config.yaml
head_dim: 32
moe: "soft"
layers: 6
Rows from expert 2 of block 3, named by matrix and row number. Rows with one number belong to one neuron. Each number is 128 + 32 x the weight over its row's rms, rounded and kept within 0 to 255. All counts start at 0. Numbers have three digits each. After the name is the row's rms in percent of the matrix's.
# up: expert up (model.blocks.3.mlp.up, 16x96x192), inputs 0-191
# down: expert down (model.blocks.3.mlp.down, 16x192x96, transposed), outputs 0-191
up.56 142:117160098072144120111143111150173118106094108167103106137077140094131150174119124123134162163100126156162135133085126148091107081150107136087110114114216156145197188128124208126137113138148133125113087174142154124143117104138132123130137142150138107134092224107097080132133110130162135152139099156123102133134080138156129154130133118144077119122132127131133109110102170108144069138126126209097150141103141128107107137164047111143100117126082110082077114100078073145087148135072146072045127117063133080097117151069168095071072066072188114129139111094080062127104173129126077079
down.56 192:125155077194136159072095118138141128090091113126171128067161202061097121135142168113146122144127087163128146109169104162156124069110133132147109153195145148184174175141165123095184100174149097132076090155095102104123079093124128145154099109125215100157132148093147133108094069094122126174090079141068086094120150138135106147079141174171128088075158125127141126081105148175099099089152144157079148116102179112044116111165113101137136166167126160156190143140169147151145157114106162122112112129106115110103104102120126103108120120198174177121078121082122125158142152092194125118
up.57 117:078139149111093099165060136114138123128096126139135155116173132136165131124069112144116184126159118130145122134133153117171138131131092108076112121072200114133118158140123087120120102181126101105171180095081069120123109109176155087123048126131119114105122120116119163095105141159104073141136106128135109085118092129109120108106206134129087146117107116155112144132161171101071145099099102112152102178162127129167115105176126103166255150154225093176174092127137185094163145110118148153144167112142105125128130130159177086128127127134164137132138127131219159127145164121121192163
down.57 131:114143141109124141141095147141128132122129150145097125051133189112131093147110170130137136149136120207107157090204114182126147074099129107144105127064113136081153126111138153151183145191115128098100205127068114217105124105145137060142147110110107116100096141093172145133098076128131139112142069111077125110141148151175112129095134199149146095151115143127118099111142158117130098074104089096184140164111109177174201108142110133091130158196131084141184129150106113107124192095127209176130150108145159127130134119107183124119125110184180131137172121197141117108140172056166149151
up.58 109:107135147080120101177048143097127103079179113082075019123125115146116142171119228144087120102150099193140128112124046118120114134090151156102143069122150130140120164119118146127065064088152184106109115120105165112122127119128107159108172193119121176120104142098136071122136114103120076120145160132140103133083175173149077121100120134153148127117121113142071100127193114119130118140109137158104108189159136166148122139104134179064130200160137154119141081126179104162130142045112137138122178106136090144144162127145121138169130081146151159098112113142154136061124118194133130169
down.58 106:101156065122157091151106163145112163102154215136114101130145062142121160145142143151165097073143099153100106094128093186141139071179131136073147113182136137123084155091186117152072118072171126054133161143091128081155169106215125190149107154086168149122103111068158117120158128156115122073140147072164133129087170144148111130069100206156135146068120122125105160154152133100137072171089133138086120125142080121113132119095120125133116171153146122142089166144126132102104120098088118184087165088100132067129153124117062171110129089183158153091086129168135115121122148105154138116
up.59 111:163096106097086093090120159095223180090114184185143175091133110104107133166158130153114073060087093084082130132128132087138140112149098146188180123146072160134095102138125102133118181148105147089086155080097134136099171107134121119081092113144106115125127118155116130102144118135084150099126152101211114137149128097112105133152097141108125099095154139141190157200123133159118137150172132106081110092105114112100120123058126077116135063145161177145199192183135129125197107116141106126165114173159138141122123148187126115164152162120092167182126140177167127109154111137182202148
down.59 100:149122090166142178125124132149126125112093202131161139166112115075137077111122085137122103050125136095150144117058158102131049133110124114139125116167155170171072110140238131127066154064063134168139111153100160140129137126180168174161147118176148167123133136179098128143149109135143127067123170054119190167112102116126140134161144179100130119187140121137135137130115134140134146137166083187114220108125131131065050142131111127129121087092136168090131156112132123037128093119152180175103112138131095150115124087131172134129120184096080135153118103136133141139182119122123114124
up.60 104:174126076108089062100174157131147165104104155177059162062130150100119129108144125158135104079086120065149144071135108130143109123165114167145128082183123168202090118145158103117121179195119154145098172099110142154109185100126147130126055133114092161153117128153150131066130119118148159148151125161151090141189109122148115176173133133145129132107161149110179177148100141140093139156159141094082129123124101134134084100090085051112116039146132154065118160157098067137148138091085136132166111157101112086108118130147122094109118131121038165165081138169146086153118072114161156129
down.60 092:143082092194178163166125111107156140136080137173136134143149148054105081115121107102134117094114097090105147119110154087137075120116139122139140079149141181139164154136194132116126212112062065148133058179169131115136129199086135124099124158176202143100140147155098097094175091108107163123121127100093108122126115108118128096116146161122149105165116143144200145121092175121128163110212120168079166148141161154072098164131152077046134082091093135103170120113117109101144100153112166127123108195144096107087097081099149105077080146105120140095106125072139144145117167092156140108
up.61 082:127135163091097119189113134082146141060148076062133063104081140115161117144172180088135090163190146163091155131151103134072134158066108141101171102129144155120150166144155206101096116097097140140116134140108131143162155116160144168136157177109092173154139192107149094101110088111127074092156172099137105120128135147181093132145155191200111100145108134154084141106186069140107055147145111151125150186116103145118118115148099140097127112107115095071154144103107091130126113047108132125093116143109073087116117111130122106095077084120150168114130103157123076092080090183109100192
down.61 071:090162078143149104111118123161145167167097182121144132097132121129127174093121107150109123106153143132132104084209099173124157113124148101095119092164128110202080147116180113149126205124165131068142136145142118135097106123151196107108162141085169096154084099094132154108160133167116105107130064080112083179113180131114145122076168192141176174051149087118113111148114132140082120168056118117111145096088117165082188116174159061147138124149086128126107182151118151129123122141089123170143125104060108080115150162105101119075109110163138169173143080141111179144142110061150181140
up.62 106:155155162152142179208155125118083160119134096131141102104105125156127136063133125115087124164174166127114131137138149139092123155161141113144119130118130115122111125143136129138137170080165109156151152115179136147161116193104141067074168145104100125164162126115178137123128147157121139100110128142128177139157158149119150134165144158115101135200132142101094138075132085085117084111111128104143107121090069116171122123103137151060075157114057129053060098056087093136039090148124127118116080117139160076121154151064085145108049110085096098109112131106062124136111069072079050088
down.62 089:162120168126097109142138187139109095151124072163029131147104145147173109124170141162133109140120157074157197134156144083141185119149066152146127161173139115117124115153091167143095155163130160042118134115150102212106207117070093197203131135137074138098181081171170102132144151132079155125146162178164132113134121132104128139174096126109099180149106140161109130164119147144130143176117124092150090096165151123153181143084143110092079167095110159112094095124122094167140104139133073081128074198115111120148079153168102120082123094111114142139137131091122115084097136160104147112
up.63 115:179127079155074139106144158098185163106105187164129171103138126089102107152195096152177107042069090084094134112105133104147119128164112125182168105158084183111121120129134083133128132132099106121106152130064100126100145103114114138155116083159144108125144088161121117102146101126105171115121158113181116125137089088114089131156098124105112125099167135135205171178110153172128148161168113084088117089128096089100105121073130074153126078123127164105174187204130100085187118120123130144193101193132128125104120112198166140137172189137087166151100152169149104121148102115187184118
down.63 103:158128076192128188095133132139127133139086186134176154143110129067109092095125081144113094074113137087155168131054169097117053110120097127152120117194129158162090113145204125122087144079059114161142095150121136153137126126163159158126140116192152177129171112202086152146137116151130134093108170079124151160128096114112150129164153164104132128197161137144145152126097132149133167138144090164118214116112154164040042147152122124142113082080117186116154145118138128075135082131180178153136103162147126160134112118144162110146120212095072148149099120114135142144152116135133115119
up.64 104:122172141122113129182008142096124081149157138074069036116147127147185141132092133142141118134108117184179117091114066123105102099145138148102121076153102130164101109124141135117055095089111153114115165098110141131107131135126132138157132183114111163119146127136154126131150109118170112101179131118146188132055185122146112158109127114136163128136162128161117108169079078092088165113120137118123133144142124140114143135049158127113197136121205134132195118108135151078152149041136160164189193118139123139130175119165114205157157136146107131079123131167166156089115092170157180141
down.64 102:125116110133124089204128140153114108101191167121127082108102123130176127150117157127156123140075104130134124146109124181123146115131183113101090063103088178115166161124141105134149111052177110127112113160141128053121175216108099100122156171114136128076093170098193128113130117154178121148170111133181148116103159154163114193141051137109136121123192127114103134107144144066159051093151189146072110133140103079169144126096151138113109152141104103093120077112114115105124172110058136123116162087115159099089102075091095183086130085096151115100158094114108106075067139155148146098
up.65 121:143104090152084130112114149115179158139094177154148162121154124095110109142175103151164117043080084079094124116116146099178121128140149118161158121155077152112098117122117063130145131121097098123111128115069098122093134103118112133153117091152133097109131073154106132123138111116090158113110151124166104114126101083101104118140092116097123121098151131134197156178111157187138179151166115095103153100140145100098114127104132086145150099132154159160188184225161162100205123127164131151218135187153134171132121118212173138145193185155080178153119149163170143110163114121187213149
down.65 100:157143078168120192098131121129125126141091204140161153125111125072103092110118076145118097066108120097159187121076171101125050121121097122169126115164122163139096099121194117128078121078052112142147121134110126155137120105178178151123142118200134159129152113216090142135114107143132124070113177062132159160145089120123143124163135154097137111200153148139151146133108130129140163138125075155127192123121115160066062136143116135142123080100117178119153161115140141058129087115201195165138114155167133160139126117162183114163122218100078136158119126157139145132169096133146096132
up.66 125:136155126119143123131159118120090107058134104138104110148085132114110149106092126122119162173117158136151126156109130150106104109149098124078103115126171128144164155125125196146120127136171142134157134165202164122163108134128131120113141130124134150143120208104138117136137146153160140162115108166095141148151135157141163135131142139141125147159132125119093098077130140096145084124102130192117103126107122130143103140130108130133066125113061123049049096100064073142045117166050132093052092101099138058088132143032127112099061097084163090103128127072054105161101128135091028059
down.66 128:139158140128129110130120172136133105096140097118091096092162192126144160146164207141131133141148116176105167085171066175125166061132145132107114153182163086190144139169131125117143106172168122031083159150102095113155162117121120195180100139097147094152155135081187124107106127114139136157141107163138078100120150168174100141088145183180115126086133096136099139098118137157116102144139171101109111134138161109114196086125129113121136212157111150116103110125166143170150137089097094099098122121083112109133104142124058113096098059193192148096043126086134156121081162105129146161
up.67 068:111100153182129080127243106139111161123134180127090128127091175115121086157157140103159085077156188136098163072108112131074132197117117170155117129135123079141120117148161134107125155172072139171089127120104070141078143146141125124148099131082139164169183125181153112129108112062127107122101113087119103130166074162167095133187134154113217110120125157139122159147120116141116118151173140119102163151118156145091139103096137181092101137118060133129120144150147067094108099115105110115219067210078114119154101125102113138118098111185115158179091135147071116113121154099123089139
down.67 057:046119227099101157140157160139108083129096165096105114125116161154116164119158144098131146166139123136170151133115132119158129169081142164130133156113170084129114123118115049116124185106149132133122129137159135117111132107076158103118188176140090134142108102183130131129159133086123140126091128152169200081127146124121106132119092039145130134130077127231121159162101127159092197096177156155141115077098145187152167117139148079047075114104061135136092102176164124111107100115117069064189122113138104113107130063155125112112129132156144109160113101161153172125080114147079110109
up.68 098:158160190131148175193137132130068147106146065136137110094112144168135133065104103126106118170175179145118142127145157139081138166150122127155118127110138118135127128150141136130144188079161112158141148129173133159174121184105154071097144156127088112171152123128178130113117140157136140107117113140136167132167165150143144143163155149115093128195122148108098125067142085070108084101112126096135111131086072125199129111100123137108079156108073134052082093046093083147053096136108129120100069106131151075126154147062080162107054112084110102099145125136073116145102084079085058096
down.68 090:182116156136121169149142196139108105153107081152063139194115158146147122107166154170151129121154161091162180117116152097135166102142082153139132158202129113116111111145079177152110144164117120089127128116152106184143200139087123219203099129139083133127186089177135110163181156111083123132113160166165127132139132118083140086160100110103125159146096134165110140148116149151132174197087119097154115070164129080118185141089161112093085138089137168102101091134121104142143080142141079076151059189111117107136083175147099079087118109110114136113100128075124122094102143198095102136
up.69 094:139155152158156112134077148126155093115179129148103087097169164101122075211104111138116108090122125148122141049147120132093150218138148185090127094069155165086146193137139096098143159121143167151086091125113105132117176126116142163125142186120180124174187159124163086107100100119160045157150156070166170118097190144173074138188136118123131115100103149174094095153157088172128089106152150085101102177130105117128163098110137125061143169116114102143124121080163091081131133102083138151143161142094108153112130128150154177180140122148141152129206099135149092066097150092128129136
down.69 099:141128120092105082131133102170118128095146139105086082161137098137103187138146096119150090085140122102087139124179146139036131108158116107146120111162159086181150138113096153070142106104159112096143129099128167166147178123107177134105202136118092155139092156120130155180187141125128127046096164123164101155098100147113109083122088101146189127072097101087095149157111192125154087174126115105077105158149117157135179150134117173093050128125125133173094179095165145132156057106127078125123104150130168123150114138190133152155152107176168167198146182185081124147102127193115105160
up.70 103:093141218107120124177199135155059127093117115075159083160081139132124140090124147112085120114162155140172133105138147157150177148066102116130166090139135122140135121162145163128124200076118114147142168115170120149160172208112134125138155163137069083170122119140170119132118147113118092126138158142109102127161138156151154142184145176121176128150129150164098151102197087121098147125141112151104123097108129138077160115104113131042089085106103120076115096109084105149104110149090135110110063089103162093127164085105108081084123086208081130070163137089126140119071092154094123047
down.70 111:106118139143174106167174177108175113144169128152103126103146120203131151157135120155123123118169149095128136123138113102131140133173112066095150093110152120147044112128121128168070090130138144033189152130112119129136182151142103159139123151104102155113144139110132135096169168184163153038143154137166145124065142172145139124138121139071124187098145117126069150192170087066141127236105126081142104130174122106176167146119146134133133137072075171076061102132099149133130078137118101114079115152124119100120162179119092139122096111130106140096123136124113184155097123109088184195
up.71 102:092123118129101094204156111102076160104117128139121051155130097139148164118151204112128154114189180132127161128134088142142152167100095136135157069127136123154130178133140156108089083081166132121168153126117144131169139123176129135111158222119083149143119184088138094094116112115123102061135167124090112118126120171160136121146129189191145124089114134074080142047214163128115106150114149170078163180133127155127116124104107188127149127114145124070110089135073086166123148092067128134117119114126102074108157122135100049101101050126155136095086139108143095120079078118121120141
down.71 107:163149137080146073098132170127155164120185178112126127102159127147155137142165117165116132086160084133120106085134081170131202124133145148073145112146153140107087118156160175083106123114216135110131154157096125155125180123147126156191151126088157144148101134104158111088112114169101122087125116103145137082078225131147120093099150188106139156073129143092084139155188123138117121157106130108117107148151107128172208116136138148125160147110111116107085149110068107116111099103015105161094137101122139053081184076156077160115109105165139135102185129164148128182102131080094116161
up.72 093:157065077113091094101201143117180184089149175144093182090160111066116114151190126140137145093065110095179154110127127128147107158146177121183142125139109155130104116144156107123109142189049146209128186114105129148087168094173131096094049121095118141137136123150114130094125128085120119140129122101160057145246081102128108150185127143156122138138138146094163189153111142148117135144153121167115135137113091087068105114085110062112132107134112145135168187173114131103131134096168144127167108156136100120116095112143114132102137179111077139168070124165136097148152091116126118169
down.72 099:098122162183082205144236179121173145190070117182184147150174180150110078082178103142152141132166143108128087093145161098114100113105187074143120098143112131149098090138128166088140133149099105189145095138163148184127159132090143135197151116194139131124161115170112126120133160136131126151120125143097112115194125127119168143175155138128154119202150141196145158127088119150095182121138113109173155117131143115095116124174127097104160086109114141065161092099111113130103111152134135107144047168153123105117099093138168096043128148054094149101119130091121124142123134106117134090
up.73 092:117130187159095103168142075142144164145088132124098108145110133077115131082182147054133131111177077105121130122162192144161170136083099189169135145131173112152182091132150167086175180162086085167110148157117057128169149152132133113114065076124122147133172201178147137117078113120166093139122115126116106074175061101122108146153140139136157096179107135151116127109163137082149147135123144168079145174142160148129213087108136082122145124192108101160100142198140134135117128114107079110136091161142143153187127141125138178121124131196143181166169093146118145172145185160131133146
down.73 125:143112175106143131194122130146142117118140141130160120152105163191103119129144128096146176127105148130144090111095122099131109104105155135047135098097176136163100097123072054161156087129161152184175107140166127110119151119135094112161110136181105149091107109214153151136166150191160146155094108120171136139181153107161181134174098113087120141147114084184143118138181157127152152134135141125174132154184129127181122125141119080075133090132134146075137063082069099081092090135066116086147156133138101044072132095081144136138122124096106117105143045110100195068123130146060123140
up.74 094:118141136137130151200143110087152134054187094076104060108097135116116098160167205081128102113186120142111149114138096157156151171096167132175180079099173185088183210138132186127089139112146120161131111135125115125112144154144121166165188190088136135135136173098144101110118110081158073130139151088143113137125157193181120129151138198170119106113120132153054118109180132143107072137113100144108089173100081156132136117113134166100083178113083117079146090121115114134110108097075148105106158136127104098114134112119103125090089102124159169079090135085091102065092104129115084134
down.74 084:138094077142128079115142169177124166133153193123122111139153078157109164121155104161114105085129135142144068118195108175129078098184147127066124069182139095182064113080131146156116149117136176071128123124116109112120194159162139159166182158097181175087143091154131154097134159218155127082099082111158074119115189099134139123114133194128136170060120139161089164202107128120100107183110131110099125098120137188092165145133146108114137142116147132117125178118111167142088096104090092166153123111150127083102104162106042144155118092128110168122134088156129165117140139105139142150
up.75 119:076135149108099113163060136113147121123099118140131153119173132136166129121062108146122185139164124132145123126133153112172132125135087108072116125068202125132116161139121083119117106174128103104166179100089067125127113107169153081125051127137117108105121118107122161101107140151108075141132101125143117083125102127113119111109210126129084140121109117149112146140166170095062147099105100119155102183160125130168116106172127106168255149154226090172176083124138187090163144109118155150144165110137110122129133133163178090123127116130161138133134126127221160122145156123125196150
down.75 133:116137147107120135149105145142130124127129142151099124060127191121129092144111178123126152153144132212103155090200114181136156067097128108149110134063112144081154123108134156146187139196125125096106201129067112203108124106143137066132143110108103109106089137089180150132101082124133135112144074117076125116134156154174115125081141198148147091149114144128120109101149152117135088073111093095187143161119101171177197109151117143091129164196131086137180124153108118110126195092130201175138151095137156129129126111109185119114127100182184128146171125192138130122138172050164145141
up.76 120:072132154107100114162059134112147119131100123140131150118174133139167125121060108145116183139166128131145125129132153114173136125134089113075115126069202118131116155141117082120121108170129101104164173099087069123128111106165155081120051129134116100105120122106122161098110140150107074141136102124143114082121105131111119111106209124129084139119107116148109148140165170097057149099109103112156101182159120129167116106174130104164255148157226092172177084123141185090168145113121152152144171108137114126132132132165177094123126114128162141134138130124220160123142162121128195153
down.76 136:114138149107114133146109147141133122130136140149101127061128196120130089146107178120125156158144127206098159089202110181135154068100131108153115133065115147079155116109138150143187135195125122098106197133070113197110130103135131066131143106116108107108086135089179138135096081119133130105150080114071121116134156156174108126081137196146142091152116143136115111101155152123135086076120092097188152155118101163181196110150125143090124165197131081134173126156114116107131197101133203174133152098135153129133126109108188118113126096180184122139180127193136134116143178051163140144
up.77 122:164110086154072137116127158090190168119107189161131159105144122098102110155183106156162102040075087083091127110109132099157122134161124131178166108157077167116108117125129074132127132118101116122104142118062100123094142113122111141151122089158136112118145081161113122108145103121101162112119156113192114125137102089111088124148092122103115120099165133136195165186113154175129160159161111079092116089128104093100109123065134086142135085125144168128183183209142134091198119113146127147204116192141134146115127124210167145148181183147091174156105152171159121110151099122194200131
down.77 109:161130071178128179097133138143116136141091204141159148143108121074121087099116071152113098059114132087151163122050167097117052113131100128155124109180121171149082110133201120130077134063058115163146108138115136149139123117170166157126138115188139170124161115195089144144135115148139132071114175064128161163133098115118147139168141159092129131198149147138145155138111135135130162147134085168120203117118129160053049141138115133144113076086122176108146154110133131058138086127186181171135101153143127165135117116143164115141123209089066139153109130135137137137166108131143108117
up.78 106:109144149110107085155073144126166129130096129141156161097173138158187113147058071151145186132168135115163127088125142117148122136129061092069131123085194137124124171148125104110124126163101100115150183123077056127103113120188158098147045123147135103118129123111131154100113126130115094137147097135133124093127119105112104120113192136124092146121128132180143144141146147102062146098108083110163117187161102135161124100151121108183255150164208091145177105116127157070168143105117167162140161109119099106132118097182181088116126114148174152137141122132206139110140157111134197146
down.78 096:138134133103124132151102138155119145113140120166059107072150164159087089133119202104139129144154121193110138107202130168130119067110119127145129140083107156035132120094097164186169135173140120117127223104102106197123149136105125082131143086112113113099108150084180144117111124139135180108116098147089159110155153151152122107092157185139160095135133116122127125105160102108161079102108159115164105141109089161180205108133120159111111207204142098148162121146113103133125199102129187178154136098136178159175161107103168146113145092161169130131166100174138123105168183073173147151
up.79 096:194102094109093080073156151114212185075127169192118187081121114089109127149154138140117064077081111070118141140137120108122148110140102164201163118147078174157117122149146116129132191175094149114088165087116140152110200114140134115083080093116120138146136126174132110080134108139099158148147121108188103143169126120130110166178114154130136107083159149123194150170113113180119125144170144110069098077093099120098124113050105045115114062151128158120180204177109082126160120121104108094145097147151128118118095146154114120139101150120079152186125126147135097123140099119150148111
down.79 089:136094119182140174114149127148160143129084167138142136178122132093113077106136094122125115090130172094141096118082141091119028130114142087121126119178139158137087108148214158132060181085062129197164108155133149150130153150154148174163134114192150175126168125174095125141168141137133151074123179079105197161135101119118154146151155187120112130201150097107143127144111133154120154161180107168130206097116137143071042147137132096131117083089156155094121121096116130060116075124146156163102105152116094125108074067125151120084127158075079140119103144118121131139161115099117134088
up.80 077:107132140152132148127187091146113097199186140128124162090164148158131114124105140096098136138197176123199174098184144143200149139132144125116094145086128125080147138157143097084155133152133108125118102091104080163151151102094124106141129174143102033154117142073160116057104103094105108132112108062120145088170115189162108152151163158160105112076100152132109106100182166141054125080129074065107138142139097165177169079154097102092155154228144086129120116122151156115129150136134166116154199087119163127149116063129130130081105079130126139162121116112145127125086096096122144133
down.80 068:183064157161122117169140114095119141115159084112107149109147130118105102136103122033095177149120092117114088109156138132138169157100149143122136130095194176107124208124136176122181077131138120197163134140171122120146167144129124134154167109122182111167142190106098116108090123086133151135054120096075126113132166138144145136103179137118134174161183103119141139155171055126129121123110161125158168142113134095133133092143093090108050092143092108162109124163130137118088128143122128163106109145020135119061159065124173091087180080144141107097208151150158156090164163089107139113
up.81 118:101160159086128112159047138142160124167102132141160141112170162173196125125045096149141177138136113139176109104122131111139112122126082098069124127089203133140124124150123091113122108163121100089151187122104079124114118102167154096145058131141119107110104105128138143114123129139121098144144096138144124083108136101114121128104173125112091141146142127172145139142143154091082150098118114123162111182160109127163133114135131091173255148154225105151206083133124175069176154098107174146141158085123103109125151117173191122133123122140157143131128127127215152102149154122139207127
down.81 114:128151167077130149142087128136105124106136116140088112058128197150117087143115209126147166180133105218140136129190132164122138097104138143151123130059105138069155106111097119168188106189148118136101193111117110157135129126094136037083126107134097112097086116118195150135109114140143176150120079175099146105138168132178128109115149142109168072178124123111133095106136129102179079056093173126188126132112104154178183113115124157109113196202139112132175109142128097112124182105131196133142142084120187136148177112110172153123133104137164097132171114147133142093143176105159132143
up.82 109:089152215111124126166189134128053136088108106084135074156083141134120148082107148124100106141159141128173130112147134144120149126072092102092156096149143117139144111145142184129128150096123124134137146150191135133154167193105137138139180150150109113162112140118160132138123140130120107120127152159100151141129161161141174139162149165119174139171120141125094116104172042104105138118122116154120110111118160133088120131114129136035083083105083118045071101063073097142073104146082137115122041098107153075122156104083113073115079102173111109079153132078093133108074064127060090073
down.82 112:113090141106154086173132149116134093137188134129072108135131109186141161170115149166142120114128165133088145128122093142148137159197127115122140115129146116115088094137120118171047118111170116023163179162097144094145165149130088168104148146098100101080126132105145148099141159158154133042150174146186150125057131143155113136101151139107124165088124127138072171199157097066150106230110156090127097140172081112162176121092159145109141172095057176084054133142124130143146101102130086112103112105096143105112142139113071144097116078133135124117111107161122162143102145107111181179
up.83 060:128124117151129142124088133157103096097142147145091107051162164095169085134113150108135104138129152148144194101158124184160163156148139181150059110135122097142165151173165100067190175152100124162073108115121074181147146151145179103107120129127114157167188143158144138053095095108137111171158107108147142105184098144150073187162164147169100094143134179142155114121102126216054127096113123070092127130129126140114144066103088123117177091150133117142179113132098115091160182100127139081169143112110112136165071088194128113128136111140106207108111080122166102102106097143149166131
down.83 043:120114176120148169117164105120097135183084130127154106149103169128163126143123116108105084153162181118105143079157161150164111182108123103151141123171098026116115079116126139154106138097092123115122144061116102222126106112113090134126177127144080138109120113129139167102088135070197095145174129186130120102089121135142102164142172087172148130164112091178121116093129120165118167141163136136106220125105160169086160096135152124111134111110147131091149124096173160128097111095156050085119114109137121192153077045128139144098179142106176140074088093157163096134095122181091103186
up.84 089:092132099127115132174168121099152109098214105094119043116156113108124122176154198111113117121158127153118155107135061168181143130148166154172141058106155143095159203137142171121077111118151153121125115132140117146103167138155127151136163231107146128145144160106153100115126122109133074124144111066162082150132127206170138127135134153177114120086159135110071096124169165137123095135104114143107113164109072150155158122083116170062107157130112120087129098118125111150114150072070155115113187097122120098104141135123105134119116095115152165070051131091105104026079101150105104084
down.84 078:128135060141133083108094134184125155139119177099135107159137089133101153121133108140135106085104155138129068110129109166103087025160083153042095087197123114142073138100176118155109164098144148081124120116117108100166154153180113147166134140110221137075113087104139153123142135199104089120090085081137096105121180092114125156100115184142134144068163133094097144156128143136113089176079142116064143079137131156084136158123137122148139168117111168143113169133125136126079080106070103189077128119161144058094132153135062160142130095176128193127117112115130135142168112107137107154
up.85 112:124134156182158201219198118105096156132105081133145064134091110130107140033141153112084127152160160129109130150129167154145166144148119143160122111126130123141120101145140158134119122092156103173162152084177118132160123217143133112098155179104090161155170125119152144140113150143144126112127103144134152136164107139147169132184143163135127127186129142109076121089152094103090110126093091096131097113084094127073111115107120140081079101105074121084081057081077109135048113153073148114140087121137168081107174160069102082107061135124112117131108142067082142129143084105097081080
down.85 108:106102165118186053138121159109175144159170110129029140129130156177157137159109134138120133129167143073105144142149084077103139104142100131122123147152124132155077094144131165138045150134165127092145147131126114157130204122094135156131135169108123128145167140118160103126101145129164169070165151165132084171109156184107131167096143152100116207080096113123049147190142069115131120196136147095128069137127124112174178144055094130122107187085115164121075145080120130156111091133079076110100081147106119085094106070143104135081094078153131126090137134125118114170092138076101141109
up.86 069:132088122123116076104113146096175188067088202162148195088156095084123128147147093145121091077081075032149158138114151123136159149136110167189117131149088138175119128148159156122112173192109148154098202116126116131068179124168153117116027082082121118119147137182121151131120129147115132112157120114166072137187124109114123148155124124133170116120142143121140156141131129167119139120139138148092102092081132103065104112099102102111163088106155147145185193162124134128157110126153083065153105202155114134138083169159125147131147198128116178177115113164178119123169129102126167134
down.86 068:189144142145093175165146153124109140110100136156120140146154178163128101126143127131112134109118096127152075146136116082169068107128147060143120080114148172124053055131209167121085231106072153197152169150165167162091173075120130124163186120153139174134118111140118150140112129189120129134139111084113219155136129141140165096124160158131105098170137110090130111118107138132152141127129094160147146118126123137117116166124162090053100114128137144074165104148107102111089129094089200161143079112148093103087158060132166160123136140082109155163149098126115153074182130062116167128
up.87 092:135076109161105177148098124095186163123144149163124127117154130110128161159115149113072098088091184111049140158129183140115112102135108206160100096137085056196098097119121109118126163132086180128138067073119138171227169128170132121090066153076080185126189147160113195126099131198102098106114085129193111118166131110115136099147149125120126108167128144095090087116080101147147139140141110164125123133100171139096115129141094089087121102117145122179128159105126150154102094116116116129166153185155132138101139220084141134160132178093148112176126092153117130129127145150103129180
down.87 099:127050179125137118102162135134116149144090088122172178167134136145132117081177083139111131120125109062144067143106127092071181179122185112170114129144190161141098149120120143135129122145167159167137121122186103185105128117058115157169099115126142108102111142141104133177143164089125173171159122119124165130132127071097152106161176100132103197121160127103175139097136111166133154184110114098185140166129156112149137148161135123127062069063195133102107130102095105180113105163124105115148059160129105081070099067086140143072214123107118154111168130088130110136118128130095194130
up.88 091:160147150171145168127112103092150156108127120140137131103123180090185079126103135106159140159117151145138161140154172179138189104150115168125118131131106125133148113167183137065126113154115113162124123134110048129157138143146184079094112096160140095163200139166157155087062108120164072184185105089144211061151146142181130159179189114138117071169176184167145104109128125120032120042135089133156193168105171119112116064137099123137158049136163108148163119094101133068134154103095147117118153134115118108135130137131118081118104123109117107120124064134133127135117104128133136116
down.88 085:122096125135096129140152119143169148136137186136107150122116082082110169110100104130101135048178102105133133093104147161174162126157120102085112145187102108097161141143100100107124156159142115112145075081093110203111163130134067157143083128071067117098142123122057144094120108103144120101104181100200125117109134116123119157151173150177144204148086135136184124094137174134096157181131113124128136136105121120114158128173149088179064036095126101136108104155094132099174085072085093144127153116162169101097093143172139125096145151140158148078097167142171106138041133189168079137
up.89 104:128125135184122120131148123115096145132123103113104091104110203114147077138111141098138126164102200154111173127167179193131189151111157113105081108143152132145147153138120080074190123145164125176095078149158101195188220163111146071099125125133141126169197109158155127081089106125155121170139124091135196140166155155181164173187185115139114095108136135176112099037114125108069103084136115113112155183090170110154146083125085116130125125137119116086159124082109117102119153128102123100164087145080144094107148105115137147105082114092103125136144087116102084129065099103109108075
down.89 122:111100171101147159144150142123093129129159164123153151103072105112090176119141122131138151052152131093079142140091179137121089139103132139110109152155154077065087109109091131170133114159174143119161088122130146212146147127151108111101114113096026180120117140125075123093157115136136126096075165105197137103099090123140138131147189155165119202126116164112146125113094118096117143194187067155166174132145144166149188121168144144120087054139163125110104110115127121098166088071116098105116139107138176164143094148145179147161122179144175129130133148168162086112073131221087102110
up.90 066:147164152126159124149148093144140167122155206087154091079126130087151093189121192093113094125122111176168142089184130155150162147135119188130084169098148102139155148169167105087132109130081127160105126105100107142130163146170167145147103145104147179170156164155150100095080114099140063179151112110146117103185124188140106154146156163159123107152122166100134084105097067158126073100165128110080129152136115115090096077151098124067161112152153072226132122152129182083106175108134155143192175100169119185166133101119108145147174105123097106119173068133153128143145101135111132201
down.90 059:123145156117134157143141085156147097095143090113094141150146074190076114120137110087101096120159087134144134137115129131124088138154129165136158146130171169061117133103066120206151092102102126163142089099173156103107129163102141152145186140184084096158095112105098129095179136066135158127118209116146163154144050145101139160149140043114094105142137165131116150178167163130090130160073156153146095126108087175145147165127142156150109106141117120102129071170147145153165148137141147111124147137071104166075108181189143137054137153143106141108202151126121157123106077246137111133
up.91 092:133109194111158082152059148106130091084216091070072061120118133141114107158094172139120097113161104183127141105157096130150157210115179159137159101094142156105161152133128150127109114097152187082108093132137142123136153135101119154104174196109133152138136156073145078131128115101114059105151161114151137138084216190171118122146130148132150121112078114129082098125189133138131081121093128115103081172113113123174112117117162179062109187091090122106132111067149094144129128088103120153123149106098087131158134106145114172147144068159130150082170120167128117046094106156118114162
down.91 098:085110108099109102148104114143137140140101166141050114121119070191110200123175114144165115115134108130109132119175103164167103077174108119116134118178140081121084105079101141164051156118135138027155199117131138111174154145164157152158147142110081153120123097121150138128165170153101131037132173128159140151133115145131132131110093125142118159125104170131102189198123117106137115210055137081133082105152080167117201136113145143163077170145145143096068189120136157143105089113155092151137113107125159089145124179131061141118163088159117138126098102193121129110116152109142119159